{
  "horizontal_flip": true,
  "translate": 0.12,
  "encoder_layers": 6,
  "fusion": "prefix",
  "fusion_encoder_layers": 10,
  "init": "kaiming_normal"
}
Rows from block 6 of the fusion encoder of a small model that answers yes/no questions on an image's attributes, named by matrix and row number. Rows with one number belong to one neuron. Each number is 128 + 32 x the weight over its row's rms, rounded and kept within 0 to 255. All counts start at 0.
Before each neuron's rows are labels from the 100 texts, of 14976, where the neuron reaches its highest value: "fires on" is the input token at the peak. Only what is clearly more common there than usual is listed. The data: telescope images of galaxies (Galaxy Zoo DECaLS).
# fc1: MLP up (fusion_encoder.blocks.6.mlp.fc1.weight, 576x192), inputs 128-191
# fc2: MLP down (fusion_encoder.blocks.6.mlp.fc2.weight, 192x576, transposed), outputs 128-191

fires on: "edge-on disk: no"
fc1.253 [152 176 140 146  93 146 128 100 173 138  91 190 176 151 131 144 127 168 124 104 114 141 168  71 149 152 156  63  99 123 155 103 126 109 137 148  90 147 132 117 153 213  66 114 163 148 121 143 122 105  75 133 134  95 125 107 136 122 137  73 115  79 135 133]
fc2.253 [111 124 129 191 149 131 139 117 128 116 157 156 118 187  75  79 162  48 134 182  90  82 105 145 177 109 137 185 155 169 127 152  93  82  77 155 149 161  95 139 134 109 150 126  68 146 108 138 101 126 103 156 140  92 104 149 115  84 138  80 138  94 146 134]

fires on: "edge-on disk: yes"; "roundness: round"
fc1.105 [119  81 126 138 108 187  97 131 170 114 126  60 109 155  85 151 200 106 192 151 153 158 114 141 120 173 147 150 110 182 107 121 184 101 180 177 109 132  86 131 108 146  97 138 127 178 175 110 147 115 128 134  85 133 132 114 119 123  97  38 137 150 132 132]
fc2.105 [118 139  72 199 132  86 128 123 139 181 144 112 136  67 155 144 137 118 193 126 130 102 117  94  99 111 156 105  91 174 111 165 137  85 100 177 145 167 172 135 148 141 152 154 113 123  98 139 147 143  78 126  94 179 118 113 143  89 125 144 171 151 174 129]

fires on: "spiral arms: no"; "bulge size: small"; "spiral winding: tight"; "spiral winding: medium"
fc1.258 [120 142 143 130 159 104 134 141 111 122  73 158 135  87 120 126 162 173 107  97 102 117 190 110 164 169 133 122 133 124 117 116 115 146 149 123 149 164 112 100 114 156 134 131 155  81 141 129 174  94 126 108 102 157  86 106 125 165 193 135 128 118 101 110]
fc2.258 [191 169 110 122 102  94 128 127 179  63 167 136 139  93 174  96 102  74 156 133 152 119 156 125 114 132 170 179  91 147 131 136  77 132 140 111  88  48 135 125 185  59 170  80 105  97 145 176 114  68 131 140 139 170 181 120 157 148 110 139 113 127 166 121]

fires on: "roundness: in between"; "roundness: round"; "roundness: cigar-shaped"; "edge-on disk: yes"
fc1.70 [110 138 108 205 115 126 147  89 167 180 121 106  95 129 141 165 180  93 159 143 114 180 117 141  97  74 124  89  84  80  90 104  33  85 173 136  63 163 167 104 167  70 183  71 131 125 149 113 146 119 143 109 119  85 141 112 100 122  72  90 108 146 121 150]
fc2.70 [134  87 101 133  70 126 119 122 140  44 149 133 107 141 128 152 115 176 148 113 119 116 135 140 116 137  86  91 135 151 143 159 141 149 107 159 168 127 144 167 147  92 146 116 115 109 154 121 107 109 114 148 125 101 129 169 124  98 167 124 150 133  96 118]

fires on: "bar: no"; "bulge size: small"; "bar: weak"; "bar: strong"
fc1.71 [125  93 186 101 103  66 129 170 101 182 133 179 105 162  84 104  55 129 129 105  98  86 107 128 143 121 156 221  92 153 182 122  96  92  78 182 129 136 118 127 129 142 121  37 131 109 111 167 104 133 117 107 160 112 186  82 110 138 137  84 126  82 127 106]
fc2.71 [120 129 111 226 143 165 147 126 115 166 154 141  79  96 112 119 121 158 144 118 106  95 107 187  48 156 131 150 158 115  79 164 117 121 147 139 114 142 111 184 110  87 140 112 135  88 119 112 183 138 115 127 143 137 136 177  88  91 144 130 121 114 116 185]

fires on: "edge-on disk: no"; "bulge size: moderate"; "bar: no"
fc1.106 [ 72  44 133 156 117 112 119 158 181 146 148 110 177 172 130 151 138 113  96 147 143 129 138 141 105 131  98 138 113 182 144  90 158 106 112  90 136 201 109 101 114 157 170  75 128  92  88 111  90 100 125 111 160  67  99 152 126 185 100 142 129 131 116 130]
fc2.106 [116 137  82 189 154 176 145 102 113 152  59 153 148  93 139 156 113 192 153 124 114 102 112 157  75 136 144 136 107 122 131 140 157 129 141 161 117 158 111 134  64 132 104 158 122 163 114 180 159 166  91 127 141 151  88 122 140 153 188 191  91 192 171 135]

fires on: "roundness: round"
fc1.264 [129 108 167 132 142 152  99 162 142 135 140  84 106 146 211 187 117 134 113  91 142  95 117 103  98 143 133 173 128 157 103 127 137 133 145 114 180 129  97 142 147 148 129 127 178 177 184 114 146 178 114 114 154 126 143  93 177 187 118 142 142  87  91  80]
fc2.264 [ 95 139  93 161 101 165 132 117 116 172 106 187 130 123 111  98  92 198 200  86 141 100 126 118 113  63  62  85 155  91 117 136 184 105 170 153 160  77 126 145  73 147 127 177  85  97 103 108 103 114  56 156 149 121 120 126 146 126 168  88 139 181  65 125]

fires on: "bulge size: small"; "spiral winding: medium"
fc1.86 [152 131 186 103 119  86 132 163  92  87 140 155 128 139  91 102 123 110 114 119 116 130  69 154 138 188 151 130 115 143 126 111 159  67  98 129 112 118 136  86 149 203 128 125 116 115 113 155 112 161 168 116 175 155 105  59 155 163 131  79 164  90 131  89]
fc2.86 [117 126  84 177 151 118 133 118 145 182  84 176  97  83 140 108  94  70 135 120 125  86 141 157  71 158 126 136 109 108 127  99 151  79 136 137 147  98 116 137  74 108 137  84 102 100  79 125 155 148  99 116 165 190 124 123 141 136 156 124 148 201 179 146]

fires on: "edge-on disk: no"; "edge-on disk: yes"; "spiral arms: yes"
fc1.68 [ 83 106 149 144 138 143 145 149 102 205  76 154 148 131 176 165 113 111 188 150 171 162 125 150 127 128 145 132 160 179 115 170 119 103 172 154 146 145 115 149 135  81 169  62  99  94 125 129 121 140 129 113 120 100 101 138 166 142 109 113  71 135  69 150]
fc2.68 [127  88 135 142  97 167 142 137 132  74  91 179 122  57 165 123 115 112 153  95 176 144  73 141  21 132 153 101 117 140 108 215 107  95  82 165 107 126  93 138 133 162 194 209 172 115  89 120 106 158 134 163  87 108 158 160 113 100 169 124 137 102 144 110]

fires on: "bar: no"; "bulge size: moderate"; "bulge size: small"
fc1.426 [118 153 117 167 121  98 111 118 138 155 154 120 121 147  55 100 108 122 126 121 106 131  76 140  96 132 149 164 144 104 135 132 112 159 161  96 148 119 123  99  63  77 141 137 107  84  82  67 119 171 157 144 132  97  70 110 191 179 119  79 120 114 117 139]
fc2.426 [150 161 105 234 127  97  99 140 132 160 132 105  79 142  73 154 145 102 114  64  88 101 155 184  97 142 120 131 112  69  96 109 118 114 159  95 125 135  95 107 137 138 112 139  75 157 133 122 198 175  80 124 170 135  85 128 125 136 165 183  74 184 111 162]

fires on: "merging: minor disturbance"; "merging: major disturbance"; "merging: merger"
fc1.73 [ 58 114 104  93 130 102 110 139 149  98 146 159  88 155 105 165 140 121 140 142 157 141 131 190  95 167 136 107 143 150 181 110 110 150 167 144  85 115 110  69 100 125 148 154  76 153 115 180 156 154 122 102 134 104  63 128 133 147  76 127  79 124 180 161]
fc2.73 [191 105 154 123 161  66 141 156 159 128 126 151  69 148 110 188 132 131  99 110 123 115 136 136 108 154 137 165 174 152 110 172 169  73 122 136 138 144 155  58 132  97  66 136 102 133 103 134 214 210 144 110 121 148 119 121  97 122 119 115 123 132 180 133]

fires on: "merging: none"
fc1.328 [ 99 117 157 218 139  49 113 153 184 165 132 157 134  85 115 113 136 148 137 143 146 146 116 111 203 118  85 158 142  57 123 117 128 179 131 144 130 165 119 180 141 128 105 140 105  80 135  87 212 118 147 148 135 125 158 202 119 137 128 206 148 131 115 114]
fc2.328 [ 85 114 145 148 163 155 155 100 143  79  88  89 109 138 139 167 118 153 113  84 195 129 135 144 175 150 158 140 126 134 141 152 108 169 139 132  95 160 152 141 189 115 124  87 134 142 151 177 218 108 166 120 105 148 101  62  62  78 126 106 149  86 158 126]

fires on: "roundness: round"
fc1.489 [180 151 144 143 175 130  93 121 124 171 129 165  89 186 121 121 126 101 171 131 174 149 104 103 157 205 134 157 120 100 111 130 133 134 167 137 119 180 107 106 160 110 155 177 102 147 149 138 155 148 139  72 120 140 118 102 129 139 147 102 110 118 141 144]
fc2.489 [129 197 158 159 124 158 110 106 104 133 110 132  99 166 113 106 169  58 138  87 111 183 135 110  68 163  94 172 148 133 113 128 144 149 165 139 154 126 105 155 120  94  96 154  81 162 112 151 166 116 120  41 131 136 178  87 126 109 150  84 168 167  98 104]

fires on: "shape: star or artifact"
fc1.440 [ 75 134 112 170 135 122 121 127 110 146 103  99 159 151 123 184 135 182 142 200 119 136  58  82 131 161 119 130 171 127  56 143 134 174  76 127 201 139 106 148  98 169 153 167 130 122 198 128 158 189  93 129 120  85 186 129 109 166 134 131 136 165  75  87]
fc2.440 [136 123 156 113  80 177 145 141 158 101 142 161 142 110 116  88 127 144 125 115 176  55 121 148  69 104 135 142 118  96 117 181 117  16 160 125 115 148  74 131 127 133  75  70 169 139 131 103 129  57 114 138  66 135 118 129 101 105 165 139 137  82 140 117]

fires on: "roundness: round"
fc1.473 [ 97 132  68  98 171 150 124 142 109 135  71 157 174 161 146 203  83 137 135 126  34 127 137 143 158  92 130 121  99 134 146 105  93 119 110 158 110 122 122 150 101 120 154 106  90 141 158 156 149 121 151 161 104 155 164  52 155 192 165  95 127 145 146 125]
fc2.473 [122 162 136 106 106 133 152  97  75 121 142 185 164  99 105 112  86 159 141 125 126 182  94 115 154 175 115 160 103 146 132 114  79 159 129  56 126  49 122 110 102 104 120 189 144 100 121  75 191 160 101 153 137  95 111  59 109 163 164 134 126  95 167 116]

fires on: "edge-on disk: no"; "shape: star or artifact"
fc1.112 [ 94 174 125 135 155 123 156 128 148 200 143  98 106 150 136 152  89 157 141 145 138 145 119 115 121  79 172 176 145 136  78 153 104 230 119  64 180 169 135 145  61 137 116 149  85 114 141 101 171 151 132 143 114 125  91 106 188 155 126  98 127 187 130 100]
fc2.112 [152  86 146 182 136 102 169 132 129 144 154 124  97 160 140 110 156  89  87  91 154 129 170 147 156 147 134 134 146 141  97  93 148  85 141 162  75 188  69 121 147 134 167 176 167 102 104 131 143 138 151  69  56 137 157 115 106 151  71 184  86  82 187 117]

fires on: "edge-on disk: yes"; "spiral winding: loose"
fc1.511 [ 82 178 152 166  89 199 152 133  83 119 149 140 181 114  94 175  95 107  96  84 189 115 101 135 128 107 116 152 120 185  73 130 109  84 148 135 166  96  64 139  65 155 139 134 139 124 183 132 133 122 161 142 117 151 180 116 113 151  73 157 102 118 111 124]
fc2.511 [147 133  33 255  48 148 138 136 150 117 135 132 126 152 158  89 112 150 149 151 142 110 147 138  61  86  86  91 130 111  78 189  88 143 130 216 146 196 136 130 147 157 170 140 101  94 135 126  68  97 126 131 146 101 120 169 154  80 146 110 140 155  84 155]

fires on: "merging: none"
fc1.269 [108 165 104 162 154 174  96 117 130 125 102 128 165 102 155 120  89 149 121 166  62 149 120 144 130 173 110 131 123 132 117 188 129 170 174 149 146 116 143 122 127 184  60 133 128 113  75 133 176 122 181 140 148 150  69  72 111 130 163  76 111 109 149 117]
fc2.269 [118 165 104 106 117  63 145 117 153 178 158 109 163 127  93 192 100  96  72  94 123 147 141 133  83  81 145 152 162  76 146 174 129 154 116 105  59 100  71  92 113 139 113  80 165 130  99 141 129 113 132 116 134 149 125 109 167 122 113  88  95 127  79 172]

fires on: "shape: smooth"
fc1.404 [ 89 109 173 145 109  96 185 120 137 108 165 184 123 138 117  90 172 103 144 120 140 137 137 132 149 127 133 137 158 110 186 140 123  72 125  99  81  64  91  74 138 153 167 142 141 129  95 115 128 156  45 152 115  90 171 142 142  85 126  88 123 113 140 111]
fc2.404 [104  90 139 147 129 122 165 145 119 133 128 127 121 141 126 156 152 124  77 101 165 149 162 152 128 181  86 183 146 107 102 181  47 144 127 133 107 138  81 114 167  83 183 109 119 111 104 160 165 139 118 144 108 115 127 137  49 140 106 129  65 101 158 152]

fires on: "shape: featured or disk"
fc1.365 [ 91 136  50 113 107 105 133 133  92 151 145 123  96  38 175 214 107 146 130  81 127 150  85 138 135 125 141 135 116 113 106 137  81 141  81 131 110 118 120 136 188 109 114  82 146 120  83  89 136 161 127 136 155 109  89 138 157 130  97 101  80 188 120 129]
fc2.365 [151 146 129 152 125  60 192 122 116 117 119 123 166 151 135 139 150  89  64 150 203 154 146 108 146 118 131 104 140  70 150 129 119 122  50 118 111 133  85  89 131 146 175 151 156 139 143 144 120 137 137  88 180 113  87  46 164 155 114 174  95 102 109  58]

fires on: "edge-on disk: yes"
fc1.318 [125 122 126 138 133 151 163  90 104 166 115 147  98  56 105 130 133  85 123 154 121 132 114 110 179 197 171 189 173  99 153 148 134 157 128  68 153 132  77 140 148 138  82 159 116 140  90  97 117 187 128 108 170 110 109 164 178 123 115 183 142 152 106 116]
fc2.318 [ 82  99 139 142  77 107 175 134 145 119 186 135 124 111  94 128 177  81  78  82 190 145 201 175 130 102  87 147 188 158 139 126 117 162 104 147 116 208  87 103 164 107 161 125 131 133 140 115 152 122 141 111  90  69 101 114  98 106  96 171  58 133 180 111]

fires on: "shape: featured or disk"; "edge-on disk: no"
fc1.398 [131  41 140 157 134  89 132 146  66 153 128 181 139 164 123 145 152 130 158 143  97 154 147 180 143  74 154 111 181 117 104 129 175 105 144 101 154  88 146 166 147 133 168 127 128 115 158  98 121 181 127 125 136 157 147 152  94 138 163 102 155  84 125 175]
fc2.398 [145 203 137 162 153 147 157 131 141 131  85  53 132  69 100  90 119  60 130 115 122 200 123  98 100 168 109 118 148 186 121  93 175 106 105 108 106 201 143 121 127 100 119 180 136 146  73 142 161 135 105 111 114 144 139 145 136  64  97 169  60 108 116 134]

fires on: "bar: no"; "bulge size: moderate"; "spiral arms: no"
fc1.293 [178 181 112 130 128 162 108 100  99 189  76  99 111 102 107  62  97 181 161 109  86 123  63 116 156 152 157 227 120 132 187 155  89 154 128 109 152 136  89 156 113 134 107 111  82  80 124 130 123 117 138 137 154  92 121 106 179 148 128 117 118  61 125 134]
fc2.293 [108 124  99 236 116 156 136 132 154 185 166 154  71 130  95 153 174 141 126 107 116  96 141 122 148 191 108 172 171 121 136 131 145 132  98 183 164 149 129 110 166  64 187 111 121 116  81 158 173 152 108  96 139 102 143 127 119  67 165 178 120 156 115 146]

fires on: "edge-on disk: yes"; "bar: weak"; "bulge size: small"
fc1.140 [ 85  63 221 207 127 127  95 136  64 139 138 216 168 117 141 125 102  60  78 130 138 105  80 139 132  91  90 147 117 135 158 102 154  92 159 143 100 151  84 105 126 107  90 115 125 151 130  92 124 152 142 126  99 119 169  85 108 146 122 157 134 118 127 126]
fc2.140 [117 107  92 172 113 152  79 114 159 130 136 136 128 144 141 133 115 155 148 169 205 124 141 109 164 158 117 143 123  85 128 185 116 130 136  88  87 124  55 170  88 132 131  67 107 105  93  75  98 117 132 157 174 118 127 123 126 103 173  83 175 152  85 119]

fires on: "edge-on disk: no"; "bar: weak"; "spiral winding: tight"; "roundness: cigar-shaped"
fc1.69 [174 143 142 172 149 104 152 118 116  61 113 115 134 150 139 139  71 165 102 132  97  99 161 133  72  93 175 136  73 159  91 131 103  82  79 146 122 141 137 155 106 153 139 110  94  89 129  80 107  91 101 166 110 148 107  84 134 162 128  52 138 130 173 143]
fc2.69 [116 146  66 236 102 167 186 158 158 149 135 156  94  91 121 137 130  74 168  67 143  83  56 124  91 131 110 141 127  77 116 147  95 110 132 122 163  95  87 132 138  92 131 122 133  99 141 118 145 161 141 155 103 113 145 137 168  97 159  96 164 118 121  84]

fires on: "roundness: round"; "bar: weak"; "bulge size: small"
fc1.78 [ 91 163 154 117 123 122 170 172 119  81  91 208 145 118 177 192 145 151  92  96 125 113 150  55 101 140 172 114 124 151 131 128 109 121  90 159  81 168  97 169  88 133 163 138 164 154 175 100  77 173 141 124 108 116 111  96 148 124 116  93 130 115 142  98]
fc2.78 [118 158  61 157 167 167  73 138 101 181 117 159  94  75 129 102  97 183 171 148 165 157 137 141 105 129 108 103 111 132  80 159 131 139 117 158 133 126  93 160 135  53 173 117 106  77 151 106 182 154  83 202 132 117 169 126 147 101 179 166 127 221  96 137]

fires on: "merging: none"
fc1.339 [116 144 159 115  64 131 111 161 104 153  91  86 127 154 112  71 138 161 112 148 134 120 153 151 112 146  77 118 111 105  79 112 148  95 170  89 142 149 135 157 124 115 137  96 108 156 191 138 135 116 118 176  81 130 119 145 119 102 164 100 151 119 127 125]
fc2.339 [184 126 166 131  66 136 126 121 127  44 105  63 154 128 129 165 107 122 124  66 112 152  94 169  62 147 145 142 137 169  75 133  77  93  58 179 128  78 157 131 174 178 151 158 135 123 154 133 140 137 147 104 106 143 125 172  80 123 111 114 124 116 191 173]

fires on: "edge-on disk: yes"; "roundness: cigar-shaped"
fc1.438 [149 131  49 130 136 173 151 133 146 101  91 137  89 164 137 172 111 197 185 116 153 165 161 138 165 123 104 124 132 179 138 108  79 153 141 162 179 154 167 120 114  70 143 137  89  95  62 125 122 101 123 106 166 109 162  93 156 169 112 125 101 159 122  96]
fc2.438 [ 58 116 177 143 117 151 167 151 132 130 132 144 142 123 136 136 126 127  82  69 118 135  70 114  42 180 133 133 132 104  84 168  91 113 109 102  91 188  53 137 145 138 113 109 167 132 142 151 188 166 165  94  70 147 121 182 101 133 179 225 118  84 134 119]

fires on: "shape: smooth"
fc1.14 [121 145 138 151 181 179 125 107 150 131 152 151 106 114 114 172  87  80 126 117 177 159 122 153 163 189  88 139 105 113 120 175  67 165 149 140 128 116  60 104 144 158 147 193  88 115 110 120 131  86 107 177 144 133  98 209 130  96 120 163  66 151  99 103]
fc2.14 [100  45 207  99 157 111 116 107 109 107  84 114 140 103 156 132 144  93 112 141 140 133 114 126 144 137 120 133 123 143 133 116  66 127 135  73 105 112 132 136 163 159 117  65 182 126 120 157 195  95 192 155 133 107  88 128  56 128  78 113 134  96 147 143]

fires on: "spiral arms: no"; "bulge size: small"; "bar: no"; "spiral winding: loose"
fc1.294 [105 124 102 164  92 203 122 115 129 119  81 143 139 132 128 178 161 154 154 188  86  87 126 192 163  80 126 116 167 131  51 148 104  94 116 145 123 136  80 167 143 186 144 142 151 143 128 167  89 111 131  88 124 162 107 155 151 132 184 144  94 133  92 136]
fc2.294 [143 145 164 154 136 155 106 105 154 152  93 182  74 142  92 112 146 130 132 133 115 188 110 155  49 168 115 179  71 127 185 184  68 126 140 112 122 124  78  74 107 141 151 144 110 116 125 172 141 120 145 104 122 154  95 124 106  92 180 151 101 132 134  92]

fires on: "spiral arms: no"; "bulge size: small"; "spiral winding: medium"; "spiral winding: loose"
fc1.58 [118  89  82 147 129  82 180 105 119 137 143 160 123 111 107 101 142  92  72 124 117 100 170 137 137 194 146 125 120 126 158 119 145 130 115 117 131 149  91 127 164 154 134 139 102 102 137  75 116 136  94 205 135 146  75  75 148 146 155 115  80 137 116 141]
fc2.58 [206 116 133 182 161  96 116 115 114  61  89  80 107 141 139  56  72 129 131 165  56 106  98 127 167 195 106 150 163 156 127 163 104 160 132  89 137 142 152 172 188 131 159 183 146  97  85 159 157  79 136 133 101 152 130 125 124 130  88 125 122 148 170 127]

fires on: "merging: none"
fc1.217 [ 68 159 107 145 128 194  96 124 109 205 122 187  84  57 177 128 116 125 137 110 119 130 119 157 141 192  96 130  45  94 137 120 144 120 122 162 166 140 105 171  90 102  81 151 152 159 161 149 106 121 159 144 188 112 129 145 107 149 240 140 104 131 144  84]
fc2.217 [115  85 174 120 101  88 120 144  94  84 206 153 160 130 136 146 126  93  70 127  65 148  92 137 155  83 110 149 106 150 106 163 127 171 127 154  99 105  98 134 131 177 105 141  54 110  91 150 202  96 180 163 145 138 171 141 121 111 121 127 105 198 145 137]

fires on: "edge-on disk: yes"
fc1.442 [126 120 119 156 152 140 120 107 144 147 130 125 138 166  75 131 137 109 156 128 176 111 183 104 243 182 136 171 122 135 162  89 153 134 142 166  99 182 144 107 144 119  76 152 115 130 110 129 170 172  94 109 120 131 108 104  81 165 103 112 105  88 126 128]
fc2.442 [169  97 126 174 121  72 160 147 152 103 139 103 146 132 107 175 188  87 143 134 168 121 115  66 200 147  90 173 123  95 110  97  68 161 145 170 103 128 123 120 151 110 127 125 115 147  84 108 169 144 119 158  70  98 117 131 138 162 106 119 115 117  92 121]

fires on: "roundness: round"
fc1.389 [115 106 191 111 145  89 174 141 135 112 148 175 141 120 152 198 101 150 113  48 125  72 118 102 104 117 153  86 185 121 109 148 123 122 148 111 136 121 109 137 125 143 173 123 182 109 108 100 147 199 141 120 134 168 138  80 126 185  99 124 145 138 150 149]
fc2.389 [133 171 142  74 129 150 118 176 132 143  87 143  95 175 146 174 138 131 144 152 119 130 148 115 173 116 112 110  98 139 130 128 220 127 133 100 168 180 219 137 170 127 144  94 120 133 147 156 157 146 106 140 181  99 191 104  88 152 136 121 143 146 139 183]

fires on: "spiral arms: no"; "bulge size: moderate"; "bar: no"; "spiral winding: medium"
fc1.42 [ 96 150 118 146 108 127 117 154 119 156  93 135 137 152  94 148  86 135 111  52  99 104  93 166 150 165 134 229 116 173 134 128 139 163  94 108 154 143  69 142  85 135 126 146  95  93 124 121 164 193 158 135 150 162 127 113 132 166 161 112 130 100 119 122]
fc2.42 [120 177  89 225 115 138 149 122  77 178 112 129 113 151 129 142 128  99 133 134 120 115 122 188  64 161 134 151 130  94  72 150 144  72 165 143 149 138 107 156 165 132 120 165 115 160 142 153 121 174  99  94 156 158  68 157 144 137 121 134  92 148  97 159]

fires on: "shape: smooth"
fc1.430 [ 79  84  85 100 145 106 150 147  96 135 149 159 128 138  99 131 116 111  74 125  97 139 167 139 158 126 132 116 163 131 180 129 121 130 113  62 129  78  92 116 157 156 170 170 108 127  97 147 125 110  78 203 150 112 128 180 100 103 106 139 101 102  70 124]
fc2.430 [126 107 154 122 153 105  79 134 127 109 144 113 107 133 140 150  96  79  89 103  58 185  97 139  95 142 115 112 110 135 117 141  84 117 115  78  64 148 117 117 112 146 152  99 130 151 118 129 136 132 168 123 163 123 121  95  71 112 121 110 100 108 136 151]

fires on: "spiral arms: yes"; "shape: featured or disk"; "bar: weak"; "bulge size: small"
fc1.270 [ 64  59 177 131  55 132 168 129  96 171 141 128 110 161 137 114 106  92 102 173 180 121 145 146 156 153 155 203  96 138 117 170 107 148 126 103 117 134  86 135  87 123 105 146 121 141 116 100 150 153 156 106 147  97  87  87 122 157 166  83 126  94 100 126]
fc2.270 [ 96 114 124 189 107 154 133 130 163 128  91 134 103  94 112 107 135 128 153 120 151  97 159 174  85 195 123  92 109 132  84 180 131 106  93 150 118 107 124 116 126 111 184 123 100 124 143 119 144 183 141 145 162 146 109 195 119 116 125 104 137 146  93 126]

fires on: "bulge size: small"; "bar: weak"; "spiral winding: medium"; "bar: strong"
fc1.562 [139  93 162 112 138 101 140 139  78 104 143 130 114 143 118 175 112 129  89 150  57 110 168 136  82 121 202 135  87 146  91 154 151 135  98 161 129 195 156 140 150 148 104  90 139 137 155  73  88 114 133 101 155 154 115  88 140 187 163  75 140  64 117 133]
fc2.562 [113 135  77 189 164 139 177 144  80 122  93 120 112  79 120 102  94 128 140 132 187  73 127 119 102 171 138 115 146 156 123 173 154 139 105 142 172 146 147 163 141 133 156 111 153 124  66 141 129 159  62 162  79  92 187 155 137 153 102 186 131 152 117  95]

fires on: "shape: star or artifact"; "bar: no"
fc1.554 [ 65  95 124 167 133 132 115 155 177 198  68 142 162 104 136 194 111 144  95 158 100 200 107  67 117 156 100 140 166 140 100 112 172 176  76 174 130 159 104 158  70 173 161 119 157 125 129 129  88 105 128 138 150 105 162 131 117 120 151 112 107 126 104 135]
fc2.554 [125 148 105  61 129 149 171 120  91 146 206 179 115 132  65  72 100 154 120 160 131 128  72 149  83 161 125 203 164 134 107 123 187 134 163 127  83 184 106 145  93  91 147 122 122  63 124 140 115 120 151 144  61  89 127 148 111 108  96 118 138 125 161 127]

fires on: "merging: none"
fc1.248 [170 183 150 146 146 133 140 133 138  86 109 116  91  95  81  96 111 186 171 161  74 187 135 144 181 124  97 171 122 143  94 201  89 140 190 132  51 141 101 139  60 169 138 132 136  97 142  99 147 120 129 112 130 101 153 152 150 142 146 173  75 161 149 126]
fc2.248 [114 112 124  26  84 151 124 154 139  95 160 133 145 156 191 153 125 112 135  88 170 182  99 142 126 153  73  72  78  62 104 154 112 114  83  77  65 136 141 148 133 154 157 140 140 130 160  84 142  93 150 123 113 151 121  46 146  98 130 114 132 105  83 126]

fires on: "roundness: round"
fc1.535 [172 199 103 129 148 185 110 147 185  91 105 169 114 127 162 149 111 162 120 141 131 161 188  88 147 124 134 112 126 139 123 151  95 167  94 188 109 156  69 146 127  83 125  87 128 111 158 105 106 118 171 152 124 102  87 134 166 142  66 149  86 173 116 137]
fc2.535 [114 189 152 180 159 181 140 121 107  95 100 117 149 131 137  72 179 132 105 111 174  87 182 132 102 170 144 131  77 115 154 130 135  68 136 143 174 106  57 100 139 107  80 130  92 114 111 125 152 109 108 120 125 138 101  97 116 120 185 153 137  98 114 122]

fires on: "bar: no"; "bulge size: small"; "bulge size: moderate"
fc1.471 [160  95  72 165 106 163 127 100 143 149 113 141 104 153  91 127  60 147 121 116 113 119 124 127  50 135  98 185 159 114 129 159 110  66 115 144 108 130 129  99  30 143 146  98  85 107 150  79  99 158 133 110 161 164 116 128 165 171 166 134 145 122 137 132]
fc2.471 [ 61 168 130 255 104 130 169 129 149 107 115 141 167 122 110 115 117  71 113  98 102  77  95 127  79 167  93 130 159 150  88  84  84  85 152 137 185 170  84 161 123 131 136  94 106 124  88 171 133 136 140 158 161 128  84 172 111  93 151 143 149 211 109 127]

fires on: "shape: smooth"
fc1.207 [ 77 140 136 125 165 118 194  75 163 149 159 188 152  67 102 112 124  44 144  65 207 144 132 123 164 163 136 188 162 101  86 158  65 142 154  93 109 160 113 120 166 113 160 139 109 165 131 112 177 155  84 148 139 117 119 168 136 119 130 130  87 165  97 132]
fc2.207 [151  73 170 188 135  90 117 150 103 115  78  92 108 155 145  91 164 143 111  88 141 151 161 126 129 188  73 154 149 136 140 134 100 142 140 141 129 156 123 143 204 127 179 146 129 132 102 165 198 136 144 172 129 126 135 111  65 177 101 171  88 132  99 138]

fires on: "shape: featured or disk"
fc1.194 [128 211 158 146 133  83 102 157 104 126 109 140 111 132 121 106  97 105 163 101 111 104 154 122 136 113  67 137  98 107 121 131 166 125 151  93  94 173 139 125 126 182 120 188 139 105 102 177 188 111 180 149 114 112 182 120 120 163 161 115  93 152  84 103]
fc2.194 [104 127 106 114 134  97 123 130 177  86 111 120 124 131  94  43 107 134 149 171  97 156 136 104 161 155 130 118 120 134 161 133 125 142 128 113 122 112  66  53  93 134 155 171 131 104 139 117 158  63 110  78 106 109  86 112 115 162 124 157 145 111  50 128]

fires on: "roundness: in between"; "roundness: round"; "edge-on disk: yes"
fc1.169 [154 143  98 116 133 122 143 142 106 135  67 127 107 124 127 131 138 165 134 108 173  86 138 109 155 102 200 109 143 205  80  50  45 122 159 121  83 131  85 161 151 120  95 135 139 134 100 115  98 105 124 168 127  94 142 116 141 115 118  66  85  92 121 132]
fc2.169 [104 116 116 141 134 186 200  88 111 159 175 112  78 118 227 150 157  92 159 121 176  90 124 116  90 154 154  97 120 127 103 122 109  86  98 104 174 117 158  91 125 102 171 124 144 109 118 133 111 142 138 159  86 140 148  57 146  99 128 100 111 128  97 120]

fires on: "spiral arms: yes"; "bulge size: moderate"; "bar: weak"; "bar: strong"
fc1.283 [113 103 138 163 108 102 114  92 138 230 144 116 122 121 170  81 164 132 149  49  87 132 146 139 133 126  80 135 153  86 133 129 144  72 150 100 137 158 118  63 131 116 193  92 154 156  75 109 136 140 162  90 170 128 132  81 145 180  88  96 102 103 112 146]
fc2.283 [151 104 110 239 143 111 183 167  95 142 129 157 124 157 143 157 133 123 123 148 135 129 114 142  88 152  98 183 138  97  76  79 101  92 144 131 111 119 118 154 111 100 123 134  96 120  98 134 164 123 109 129 113  99 125 119 105 108 161 122 105 139 120 140]